Rows from block 2 of a small image flow-matching model, named by matrix and row number. Rows with one number within an expert belong to one neuron, the router's apart. Each number is 500 + 40 x the weight over its row's rms, rounded and kept within 0 to 999. All counts start at 0. Numbers have three digits each. After the name is the row's rms in percent of the matrix's.
Before each expert's rows are labels from the 100 images, of 14976 (inputs lightly noised), where the router gives the expert most weight on average: "responds to" is what is common among them. Only what is clearly more common there than usual is listed. The data: aerial photos of the United States (SatlasPretrain).
# router: slot weights (model.blocks.2.mlp.router.weight, 4x192, trained with AdamW), inputs 0-191
# up: expert up (model.blocks.2.mlp.up, 4x48x192), inputs 0-191
# down: expert down (model.blocks.2.mlp.down, 4x192x48, transposed), outputs 0-191

# expert 1
responds to: building
router.1 100:546426477486496475523520559521536486512568511477495452512405490466527555456575477520536465467586481443503403429505459486463489539512599547520545471551479534511478518453478452506483516469538484557461493506477455517449490523559481502506465540559602530489462577517447498453571457534538552576542470475459479459579501474567475477475428516514505487460477489464482535472489413465499485516512462466483528491503501494514503525533514526469515501528569526543546465454480562519566516484465581439513571530474465529462544517544411563517480455502534553486536487511511498561544535529493519592
up.0 114:507543521507500499522475463455422486568560514469496475511590569515525523524469526498489567523496523603458463491530449501498447450456497463573471559389483458536485512543484432478453391498499544533462492482478523523510461459487581527439527474474481524509482463432511487575531548507493504502511496477498516464451465473510456519463555603521588470493510536483482520465468497515539497500526588505527506467475546464444428475489532529533559494422486512535553455560517409490526532505510529508534463459424559445537491477459456468497533483454466457518450605485521492477532487454545511547
down.0 107:530489545493510516532484489438499483493494445513550505473454459514531525498440503486404409446555520476524457516527505526512503527530465504405491551495478500489422466517480498469522534486470525526491623454432488491466480506517501468437479501562457534475487442502510424526424464537491559348515519489510521480526507551451524472472514454508485536514483515562541513475474580466498447415473493551500486492475506545505512491419426472582506491557528557473412559526517552451524538453545600528524567481501431511493484506484536535498482558465541465507524486459459464495504432510456502552
up.1 020:435447493554544571470488477511468387469423492560480480490477495519489552472518506501438469470468453485467504459521452513483539462461529529460544482492523519477495502541572530583547378422469514443524500467502536469493534445452510531486520572411478512473589495515501523475521518459473516509510474488500532542547579477585572423580481500452510541510469477565564520525534538490465503458522523477512570560493550498591517542476522481442518456513454564518486521475466478521550567425543439442554521493527504486491520555510515480509478450565544460491466482513533504541535507439517511472
down.1 050:520493428531483499517510498473510489545533461535542524530449515535525483440499504484516479481523507508494476554521434488482510465473460546542507348539492474503508483502525536484451394505506486580481587481550451491548502466516538555560503583514554530464501601523528445520482521524481510440437485495493538507515512457542410516512468460566498464515521451552547483505479494482503488523551346454502472513417476588532464524469531491492468389561502563558571551453509479517514528403509472501484516570543461535481483528457497529501509522460488519500455517495528481565494499505518502500

# expert 0
responds to: crop field
router.0 086:563537538456447510546502438505417485469524558487504521567531507498502491465502460474403525522536490552443457468497430499493474525512474537529481561481491451499527460535505463432477489560520561477469482494476478466523428533529434469436501488451491531533518466476480552500418488467443444522511501502493533411469486428466412526529569523452545496506555445502456476548470532552577466532525455486508436447530477501491478435442519491489507465459440443573513448513456532505527558587558565496484493526462468464524461535458542460465467489508494453526482496439447502414441470422478449531
up.0 104:441447489429440468494510489487441482476436517547440468486468535531500529497466602515519429524532495510557492495504467483512480501491523509448550397513466456588521554518549530511424542464543467474525520498550442446511499549495526491457515501438544457429540540429483524499487486478564531499651488524439512576420581418517533536461540494443529577467500536504490438521487516492505549519496511484532520521560533463538434511541487492526459482468501556509475536403505508501462494574554490496520472447506464530515447483527527433479450528488540512466499530518490511519537498561554472479
down.0 099:479557509473483467500510560486471501470502492465535453501519502501505508567531536502490556454603499536519490509563573488529526473565526537512491528508527482523503548510501467471505468472502489507633483510473489498465528488472515490466509498525421502512491449527537538474545480485473492430457463489541504505651521532529539429516545431538545573475499467465506485575516435493499486453548543518536505559516511523506521442471482429464494537507442468523480584508558498488491482327456411490511473491571456512438518487552464477432507522471529534511467454521536477441520477439579518508
up.1 125:581489495539509506547494556538416456522562553542492484530492513482472480492498453470506484557481470439507501505475486478447596574567505559460520544587528459499549499588547449478551460540484525505458443503513479425469531501500403517509586397464523506524479534485511531541534516504491526443510464465443516533406485505472447572533517595513475498463540528481434572546521510502527528511509484535529498496587493548567523571421559502512469460482470490486553517536509480548529543516529555522462492507571502518510456522501459497458473456565553498483530482509488487551523438440526480464
down.1 122:455455542499540522544423532461500524472634472531490492497536475528518474512468454507520490504488485484497426461471528504521580574498556430553447458538478473506582486520514448516505496514503492512446475482524499514558548535531523557524446508407521525546554458533542494508508475569512525562543502540501469470565530458481462527425438450458455480372458425503513477573471457411516467535478467457504503458460527506540499445508485554488506475519525410510546562511486466459572506502548598467475476497552491465512521464503422513450498503433477463511512549535467525523514561520472516500

# expert 2
responds to: crop field
router.2 099:417499521516444562495529523478502439556475463460538506449557556441476565561551405525414561442477522542489541540488507524442459402546466470460483532472513545520560534454486477474512516404557475475529523456535508581496484451443514474496510504469525558530500509506529538498494491444468568459468499518430549462488528468469540477538490448498473514422524481495454518481515487450471544482580532477546542519491555456534515562486500455449471483488532500533546464451565474522493466494539471501507543518500601477556501499520436459531487495471519518461481467487525533494378421454533510440
up.0 093:458503467535528535493477551497491493566526460473415524512469447528507518452481458466474492497510474426488526477528504464523462513499446477496500591623529568524508542493541503502526569516502549528538598451548488451513481488547483498512471444539589533499469455523485459518547518593480507465464557502496497493456506541445556500476530482545429454403442552503493496544532441497522490491527573483535484505478534527444452484506486490469468553489525491548534495509493548472490471443537570469451531464603551466481457445442523407524468512438583566464481433484483442530492488557525499455
down.0 108:504486518522497494551440547493492584562496586517426449471547439529583454495473486528502491504530466544557551448504524453490479451531543465438454481464466445499523534518480496460479425453536469530526498548554515519471499557485499456562492488530407507509610535472525505475502492528491516485477459530496582460567519507504408438515467457486426489445499476489483471396520557454506469508511488483474515515431514530444522477531576416492512569496475516498474526466473490497432553447526500453473524539503485467489602476454498517455457507466527608415526527530499507532539520530464474470
up.1 137:449519496491491482457454493485474480436551577528506509452492548549447494479556457469497544479545512540501500547501462490476534523429544527443513612487504428468459472579500543492534498525476536522468468509522506520499470604536501464436543511394508542526494555442463517489449465545523550445484516460537536491459486540504341577549477449476559485507481484506505496485485584538479565471478569502501513488463495538549580609429486535531511506438478509456490495553508476458448503468484524528562496501454443524570439521496543476537500472503509474488461490498536453507537516495469501437
down.1 138:554539463518521528537454465446538485479510366427508456474529503470499532504528491504471401423593503509497471568478462523510515439538515476470532476538547514493590506500484589544524485477562505525511484601479499528553487520478465510496567502593440500516538462461465529545507499535528531517474498511560537531583506427471407532479560463526514554471497507492508496466491555415509523536534533496557468439480537478486558634495475514472480488480507491536538526424468505503527535548556452460490538516525470471570523493525546507545500486532489467452462500486420545466522494525469520493