{
  "model": "image flow-matching model",
  "dataset": "aerial photos of the United States (SatlasPretrain)",
  "train_examples": 50862,
  "image_size": 32,
  "horizontal_flip": false,
  "conditioning": "none",
  "arch": "dit",
  "objective": "flow_matching",
  "cond_dim": 192,
  "logit_normal_time": true,
  "norm": "layernorm",
  "hidden_act": "star_relu",
  "head_dim": 32,
  "fused_qkv": true,
  "qk_norm": false,
  "inner_norm": false,
  "moe": "soft",
  "num_experts": 4,
  "moe_every": 1,
  "expert_mlp_ratio": 0.25,
  "slots_per_expert": 1,
  "shared_expert": true,
  "patch_size": [4, 4],
  "layers": 12,
  "width": 192,
  "positions": "learned",
  "optimizer": "soap",
  "beta2": 0.95,
  "learning_rate": 0.0036,
  "beta1": 0.9,
  "shampoo_beta": 0.95,
  "eps": 1e-08,
  "precondition_frequency": 32,
  "max_precond_dim": 1536,
  "one_sided": false,
  "adamw_lr_other_params": 0.0021,
  "max_steps": 12500,
  "batch_size": 128,
  "epochs": 31.5,
  "lr_schedule": "cosine",
  "final_lr_fraction": 0,
  "warmup_steps": 370,
  "weight_decay": 0.03,
  "adamw_weight_decay_other_params": 0.01
}
Rows from block 3 of a small image flow-matching model, named by matrix and row number. Rows with one number within an expert belong to one neuron, the router's apart. Each number is 128 + 32 x the weight over its row's rms, rounded and kept within 0 to 255. All counts start at 0. Numbers have three digits each. After the name is the row's rms in percent of the matrix's.
Before each expert's rows are labels from the 100 images, of 14976 (inputs lightly noised), where the router gives the expert most weight on average: "patch colour" is the nearest of a few named colours to the mean colour under the peak. Only what is clearly more common there than usual is listed. The data: aerial photos of the United States (SatlasPretrain).
# router: slot weights (model.blocks.3.mlp.router.weight, 4x192, trained with AdamW), inputs 0-191
# up: expert up (model.blocks.3.mlp.up, 4x48x192), inputs 0-191
# down: expert down (model.blocks.3.mlp.down, 4x192x48, transposed), outputs 0-191

# expert 1
patch colour: white; pink
router.1 101:111121119105174146083143156147138102128098087158097101229098123077094091124117077129125095128177135118132080120163186149088151153166187117175144064129090127106095131105137103173099191093125098130132100128170164124056161133164103127106127155195131116093110224153103096124159171147157124175098070069123143176176151117116106127132119114132123112124105111146182154109137107138113119187159088155133145064141135174132148076114097102095116123114111110128137153027103184119144134140079138110121141097143104147107175145169120155127143058105106182190121157116192155131114112093085143132
up.3 099:132149139110138126102067119162036131123135133187168097187130108102077158204100125145065116204168072171114171169127091094073162117133169054141105156088142114132112160214101152147205102051106138143110147142129139100147138143121127104139182105176134094080191137130126122159120185135135145136150055092153150201133114117112135190155138119168106137157157136098166091126116083127124134183158147080149147136139122121124162166201041150123123139100116149117110119134142070054117126115163111131140138102156155133130100146155143104125128135147144145150127123154096124100106121161152156114
down.3 108:095136076130113106151041163143096150136089162132148169126090086147116107119168120136141139146132117080103199166117133122142070119155131160086115075105117141104161137070153185071111142076111117104079102080067101138132144120162152161143139077135136128057208064165101153153121128095181172130126049085121141130099153132126116139158079115146102135122148155109152111173124197166173098107130181158150135098153154147139127121149076179125089176167083152159141036103171095097111103187138112167088129120073088109116079174132162140167187120114127130128165153124124120121147093123144135123

# expert 0
patch colour: pink
router.0 089:157084147073151104192157119122142170108144087105174152132113150097166169124118090144067161182099135102087123130146097126139113181104168074133082090108117127110094137165098107090116155159188171118105126110155130108127120124160113165091185149127248179150157097143129114157080144135149038187086126150109123139123121087127125091104082141106142127161123151106091143114145093136122108069122093089079109125074144089095118073098099198097138103171102129187194150140139148158069168166160173153134155118075112141148143110095102124110121093140070089152131139111146136098119124164108111056
up.3 106:151097121132139116094062146149116137104121062146181131240110135106108097117101087128143134101163169089126129200143128152121146094149138184105156124078155157142141083120079149103138120136132153176137146120179114087181147150102173154085128111083120153161136196195056125095127137080163125132130120104129124132250101146154143122159106048135110078109134138139136120151077137136120148161084166113144142092143097160151174090109122133119117104057144156074122107157180086168171079167136168113107168129187129118154106118154123086126147109109114144092125049149100112122159122114179121114
down.3 107:134130141118147106140141131109147100142135109102121135247154123118139132094102124127113130147086131172146156137150090142174155193149111102100121174160123113140101119116173117062161143166124063154173105127094142161123114100143154121128048113144151045107205200050167129164115152101140148168131142101150137134015143116140079184161154157118113157149102129145148102117137141146147113116107159098162116161156160148190109104179143149208143133146133143181147128207146101143164119127106168119140112155138138097142119124153109129158158079171163118194142220099167142110116098162125156140

# expert 3
patch colour: brown; green
router.3 113:099235130117166116133110080156103109121093138123123114057103151122062108156138128126063211131115100132118134108100113102093122144141088113069188096149188124149127160146132190161175123112099182121144140134143107116142118179125091117103155137143121131148154135092121215146145144160136111107142118116144136084068124098119026140127165138128183150118129100116077149156123202128128160133161208120155118173104140076064109187130081128130118099136109167127128165191180104101086155055081083128082142099154163153095071152121148127080115122117131122177117097105133118138140102150123117120
up.3 023:059112163095177142141134121148051100125155141138151114101150158146111113177162097137123150121144164136133079126132178099148128088130130085131094082050066200055173197136141160156174151131122167157157104083113081101106148118130095127130118131105118143127176123138121115099164130172099117200089107166106078121166123196134127147159125094162142210142158161127134161096125116153192120166136124089136125128185143099145134085097062151109092148141211169099153120121120106124094086159137102065134144088152147148124135137066172143161077134135178155082104157087167093105140124146083090137
down.3 043:195154164129142113170125151159129207102101150106091129095090163131132130144164119122095083155132175163120140168125140157154140113121100079118088092120123137120138125173135152093111191149130112073172143148138101164166162140083141083118125120079103163146110096145184139141195137208142060109068115141083167112188179105158143186147159081134159180104128089100132115187120152135090076139148071090092165154117118140119191112102122102208068096140134158142146121126157049134118134096138089096151132135150108119209104098126154133098060124167077143161117101129111128117150114168138154177

# expert 2
patch colour: black
router.2 096:150088058131152144134140161127133124153173213146124110163143144108147138096144113139092107166127153129164135091099093138145112152177139162147114194174162151107137166117143104118085173162128146143144113160175146100125117132122175109154129095139130127145145185177110107161096153127124157038160118134166133098157125114117139071112109074182106159183112132149161135107107140187157139153124146144137161135148105160196111070153145081070156141115157017181124115127130155133184099092104118115074063157186154143155110149101184139110099134118083043134129160200082173099108091175120132152
up.3 039:110048142171135180142160075154069109111080162122137139108090108063146083108130135153095140159100176117101151186125079151137147089108162112061154115145118092112141094116086082155138108101138115157137125143136096128085112218108142159091163163054155146108112100179162142116159063176108178171114157102143142151114097103118174141165131174125124092131124141094135117150090104081116143119155171118146081138117098149142202092119140129129137089136151092129119099183131141236099093117094119178110154143151088139084076099159146119156082145160200079086105128166131133137104122185104098112
down.3 048:128052192135090117148121128107138118140089197177103106172101095104124106181157103068132119179077115070117140157092091146162105108147117129101193155073148177104148153124119130099157107154120127142120158135138090139200126157067161081086172139157134124149076105090045105087177146109130167112153070160104124099133125117129100117123141198111085137108112148121108206168141063080143107160170166143108171116108164133073137142162051116155110154104063131101113134149114154171118147127149138112098103131139179163131072148159145144120092128156171108158077118199120182127117132136119119151