From a checkpoint of a small image flow-matching model: 5.65M parameters.
Rows from block 3 of a small image flow-matching model, named by matrix and row number. Rows with one number within an expert belong to one neuron, the router's apart. Each number is 500 + 40 x the weight over its row's rms, rounded and kept within 0 to 999. All counts start at 0. Numbers have three digits each.
Before each expert's rows are labels from the 100 images, of 14976 (inputs lightly noised), where the router gives the expert most weight on average: "colour at peak" is the nearest of a few named colours to the mean colour under the peak. Only what is clearly more common there than usual is listed. The data: aerial photos of the United States (SatlasPretrain).
# router: slot weights (model.blocks.3.mlp.router.weight, 4x192, trained with AdamW), inputs 0-191
# up: expert up (model.blocks.3.mlp.up, 4x48x192), inputs 0-191
# down: expert down (model.blocks.3.mlp.down, 4x192x48, transposed), outputs 0-191

# expert 2
colour at peak: black
router.2:528450412503531521508515541499506495531556606522495478544518520475524513460520482514454473548499531502544509454464456513521480530561514543524482583558543529474511548486519470488447556542500522518520481540559523465497486505493559476533501458513502499521522571561478474541460531499496536388540488508548506462536496482486513429480476432568473539569480505526542509473473514574536514531495522519511541508525471540585479428531522442428535517484537361566495484499503534506569463455470487484432419536572533519534477526467570514477464507487444394507502540590443557464475454559490505530
up.0:552517490489483554528461465455510544438568471486536489485381482510537505489511477529469534531461551407468580524537534474467492499513494452457491573444471532514535537490537464555539444512491484490470543538500541507484543466516571551515541535555471545447482441554476544577541554562547428448514573516551512464401529447496436549483472550484525548443454477414426513449570491496491526509442526505540471497510507491494445443436528539509496465491547476478519514591497516480505581563457550529522504549487497516470517487474455506485513491472488489516523437457436487484548543512420500520
down.0:526538509485481489465522501531453471524500518513511449575553508475496510520545504533514486553481459528536548518485511486511526558506487541462495525483499489539451489480486455490567514452517596471486531488497511546494482442561431466487492530550553505460553453556491454467547480498518483617486495480571542477595508467548535462461515541516485432427554525477506496553492468468447486491509601486534532454462394523551474410534556489511469523498464488427403501612497523508451487491502572560546485571522475500450559523513529534513545458499557514512465408456565508512556496469573506513
up.1:532438450479470488487481567480484471504466468491511482501496431530475527547515514492476566520441511498552487484460532474511439529557513401526456488517545571533424537496543524545430495565455454515564509486584544540529482466590488507550550474565602487512472437605550482443505487467461517534522509507451458506481535493557517430496546449500490488419538505536522476500459486542499408523508424492502496505537417523533522435601431427489521488510520525514493446442494425488542536549512479555515472505437546539491539491513473446486496475452475444494460490506543506501488516538442477523
down.1:456470585513452514537542485512495517530539406528474546520465536521453563560521504495516497435541519509448506500508465528494540519555479498500473544474495460468538515501541473487446427527601544496462551453415492543517573509497514523462560541533458489507497473424495458549454537469463432575486476480526465507437489516447478461521523452501493531479497508497579453437513535510550543422568485565544441516503560489521537385438417505463511487481424515503483477500501427489548541470505472499499517569425558497463519482504466466458506481522571443502535460541525535432468563473558509512
up.2:505514506505465513467459483480465499461516500513466468456507451457475490452565462503472548470529500497509532498416502511461442511444437477484560575584495496455533549490471527489457463455519482558508495489549532548507538519503557520589516478557524474515459525441460509490456491447531614526466484449514555505473530523477351436497549424498484554487473539497547491540470433441443515499426531477483440472509517527553530596468466408488552522439473526576443465491508488466570507482453484488496436533582490537514449455485529522509503565488491550513487513554537523444530550514509480535
down.2:425490461497477516522490435556507557521392480554536502458445481526412464475502513492479478469539487500483476490516443513514542533496439544485522578411483495520446464510492461536454480472482559520517475529440498431469524551518630511469490484576420585469496474469537512514439482473518516439507525444551473494594528508434444470531490495506526522514541476456500527541534496532487461538538446507530538542413504459500483583424372459496560450556483581488477491418500516510483529486544484506476463488548503486460480508534525522500540500496505433439503463539481532540528511494460506484

# expert 0
colour at peak: pink
router.0:536444524431528470580536489493518553475520449471558530505482528462547551495488452519424542567464509467449494502522461498514481566470550433506442453475487498477457512546462474453485533539575554487471498478534502475499490495540482546453571526499650564527536461519502482536440520509526388574447497528476494514494491449498497453470442516472517499541494529472453519482521456510492475426492457452438476497433519451459487431463464588461512468554468502574582528515514525537426550548539556531508534487433480517526519477459468494477492457515427452530504514478523510463488495545475479410
up.0:430526544488467518490477522507454487481415536507520530526530567500546483450506511500500441519416546529528505544496498554477511440503535444522463433466479478489490508551458462429491476437537581415484504488544535454518474468464448501493449549536509484500469461455521493459441490518475509569484480562449515475476449470513451476464549588456558472477528468472387518481501429451427526469529497489505481431484505516504471574518552524545411488541483522483452519435490501502484591505476521559564529503408519484402507504499429510528469488534502474483457495458556503413542544449540549467
down.0:421503539468479474518487478497485545487442456481527513524554450500569470502514477476499530452521537538496491549541497554490464495558508487487524524460563488515514487493431468490540430522461461466547448539565501557551467600523552503567463445490494474515497542526507554514454463518515442418485552485527469507509503461515518489440381475553519539536450427475395557502452527572512461517399425488534551472514512460510479536500534468474473503419499533452504428516502585483545513447499521508492500463505505558460507519491558551496445513478463428489494557516499466399514514600470475503
up.1:438478427569598482464496475549536478535488429491566542445489480456473476491443520481493483456548469417482482508518558493556549502504449476458554393511588524538535543503456488512528473483470431461508481489522546497428477426503522425521477504554485478522480522512494501522547447441511542466471491495508521515498540542575452548560430489518447493498511501444552469533559494535523512542490485493566475474483537533526420540525439422495535524551491524494536487556507446533511473473449521508493480428549521477455485505542462566486529517508497470423429475498502446541431534565473418570
down.1:498559467537461505563536578503452482516574514439567524543454446548552535416509466495465518507466437465524464544475448464498469517561495466480446390527479481528481495517450497466448474483431499583513454514516540549535554476400535550528499473526534533488528446434444427550500558510511540509465531514463481524414540486538428560510477493544463457472450524540492524474476479518530488501528501512429527486483498501532514585496382554539470500480514491488522452529499454531425565517527471505476484465462481529473463519492549492535546469483434490428436466502487490512520494405537514456
up.2:439503467562469544525432509483503519502405526471452501606524513457441505558498522460453430477517545518491484487593514516497485578507485483515475416578500510468523528517524480494495501513502484513474480430604532474534519482481502531479474457427386516497465475573453506500554491512554538458462499508516534470412506524490530520494451572526458486486510514456533484395549481459510522499500499459468506494463445485387495514502453512538452475465486451554497512481506532509477511408499460489483428420495517457507485533530456451581544521570542531445468468459564535484517492467511489577
down.2:472491450494538531504481531517454495432475545489473554431456439493475451565459499467459518523518508499471513443528562512518501523455470483519488348512489489416472498473528416493489462570515384486448465499461493462631480448513496504464469450440442548505529441516470472509474520509461597485454454547469529565472511485495435493505503465488461485540503521513434471468483502505495523521473539513486478487548460507481473439520467513440481543472462470463514485411475456507483525450505440566490542475442501532448540552470548516482490465496478486505493459515498621583497477507422492541

# expert 1
colour at peak: white; pink
router.1:478491489471557523443519535523512467500462448538462466626462494436458454495486437501496459500561508488505440489544573526449529531547574486559520420501452499473459503471511468556464578457496462503505465500553545495410541507545469499472499534584503485457477620531468460494538554524536495559462428427493518560560529486485472499506489483505494480495471479522567532476511474513481489574539450533507522420516508558504525436482461468458485493483478478500512531374468570489520507515439513478492516461518470524474559521551490534498519413471472567577492536485580534504482480457446519505
up.0:578529480545484553473413515502461549444553489514496506532549511531574505547524486489470449481452457477475499474543459481469540516466481628574475468562467540483512405505455425557445527490544535567472446460623524510504528511467452486476509500483463486518488486500535588462491442521498498532542542484524463569496535444538535438504536534595424483497481523481487424508544507527539509481483542518569517538517494503469498506430475467470449477499551516536525490506518453501569516583536502524510496474459463501460569508555492535395508455524460439547514461507490513533543492466440482496
down.0:511486522502533513514519539486430483535480474584519519622494510506629381544463509419536490431526523511485458447570526461485503450544450474527496494493588511519469506512548479447489465462490440547513525549449487538518470470494541500424517556465533491511450469546474538459482478554520439533502458490520499439532464496478510423532487536474530491515518537538538536583535484513515507507410494556471489510470489485538485470498547540521498501450524549497521488617486454541594471462497448534521512459481527515394394473518469513462520517515520551464514529526536459539500441504490522527
up.1:568464543495538458525459507499552444543435462531490557551548498487499539548557504564463565574446518501490482454543512481423541444520488533500425507461504502548561440518513522481528418483446430533518554514555457497428531588485484509421560565515567531494579430489550541493468490497483474504548528502472529553456535517519492504480464529528463493533453500563496477484565610431428574451568541530465495455482548480456453501537452457515481568490482506492518555455531508511495492511536510518565545436504470486465523487517517409550527527535487508467528507520539494525557500499460476507
down.1:532516340481541546482539487575519542487513511434523469474460555484450460497507501497519490563543557552505477458499535458485500471449498553498513396524463536550512484501463468465487519497438493495461461449487461504543515526507472554435506505424518569544493417501489555535524580446584546519498563500502464537532477500477459510511505526495507517535494514519477535424532457463519425546557493523414527502500563528539492526514461506443552569500509484459477585494484510515535532406533582438504473553512448463515507483489495461529476523451419494570475498578479502568527492490550476508
up.2:536536488556521571470476424509534589534484446484502507472503481465461511540498409462553470538544490477462483545576498425416464563580488533576503520493439507494552477477539465502563439596469509526510550472505577520520506490480487513567489403487553509614464453566538556496562535455466450491483540508499510520438509518468486516562568478534487476423530548476513563463482540466492442454474465527486462435549533520475537515494501453531496508506519508458517455480444424444531495457520521484500575552454510498484512467467502533425498497537456525524568504498550488521467534499508474485
down.2:498494519501482441555498497433431434518545520516461506412516484531489488521490429457490475495481496517536472481436503540504483463522507530483516520536587522427458466547471504526523502560517535562520518607536466527514493479426531457547525542479500475444485463406522460472550440550417502503498539491440531489445481568502501430544510564497502522518537506540550566510541471493489526462478564516516477489469511454435484451441494499455466494510478514472541474510559464529455477628502487531428510490500506490503506497558467619494456598542489428505589487479465449513445513469453533453

# expert 3
colour at peak: brown; green
router.3:464633502486548485506477440534469477491456513494494483411469528493417475534512500497419603504483465505487507475466481468456492520516450481427574459526575495526499540522505578541559494480464568491520515507519473485518488563497454487468533511519491504525532508455491608523521520540510479474518488485520510445425495462489373515499546513500569528488501465485436527534494593501500540506541600490534488556470515435420476574502441501503487464510476548499500546578564470466448534409441444500443517464533543531458429530491526498440483493486504492562487461471507487512515468527494486490
up.0:541477513518474521532447530565485492487441491534523452539442505472470530496424528463469431529490434450530553523466480580441521508529467487479468430565471413481517556523471512477451418510509459481570526542586517484520553505533508485517563498509473438523545413394535503530535558494496523478453480467462511517522538517480503509443503464511555482479541524497544418535463500505451532481499494504519451483576527538527485457550477437560551513449531502459453489499500422457485532549459437505617486485484544539546532462487630511501555450497484449474503534514512457457510478482469555483
down.0:455476492510507469502477477461481496494547485541543527492508513544486495486560522501523496464423568477499481510507614499499447595472523547564506553502457498507598531504588428469532536528512481460485462502415464539464474567487398479488485473482520472483558458506492514525507443448488552530461512502531464519480506556499425518534497472529585567449498516529532403551476544496481515471487545467563527558468429461572488520577544474582416462489477467458477500486516463468574518457492538479479541491511496531429496482534505524488502501528517471464536458499626534489445476498503479417
up.1:517551518516496542500496518510534517442388488504573471549551570493583516497413490498552516518409475502551502521536573444497472477517527498568461404487531588450526492538540541471469475559501488476563501520493472391495473575484504517459430429446445473590471520518562526458492484507513506510456501527475482468534509485537571492455482482558492498479518520514505530377511548551537443520492549474480513518490518487498476411490546548516447459517473566447531528478478452504507476483509444499517451497460470478491539528495494477538489461508502435526522465530474563449603459549498499529
down.1:452457510476515493462509492523490484451503592484508484427505473468495402459480485488466594507510537537503475595526469451462483525480532602506487569491488491484510533516510534453540543541574501510467443502527470506484526524554471506497452503450486548509486473504478467512507488432493545405507490469489513547531474527502359508488460485499523457473499553485525487475498517492525555478606579549484522503434453556526517422533505511412573548528448544509564492551463415517471557527424474510476514517544423472435512509467525505495494551483558537442503539530568515498534456541527502443
up.2:451530535526532557573526510524520501498525507556472480510434388469500486457547610554481421475508526480496452479511533522445465485458477534491524459464516497519459514534511473504468480433454503465550419479524500492476449498456545552464557596570404472480544480482538511458434447484469557586450462525528490527473508499536454482455480445482407483499470534502391544564474538468464498529468465517529550558532501525472559542471525506467537514478496547506510523473533498502465539507469535514527569483564448459498531504486460467420456470530491516433486513544504473545550516477594555471
down.2:461495545559471489462536510470485505550402449441456536426533516534507505546490497456552477551485480455520502526493471461527493435492539467491466497455512505486563508494501594527496513392498541457474540488559548457566498522449510477486544440478500555466462553561494487528513526549567406518519497502470524503546489492535579496557526453545561576549385536460535465625469503491489468496490464490473526536420491479476529544486551460566466471471521485495507486539519566497447482478527451499527492576592515536581480497481452510501519524499454488460523511558513542537513562521562491505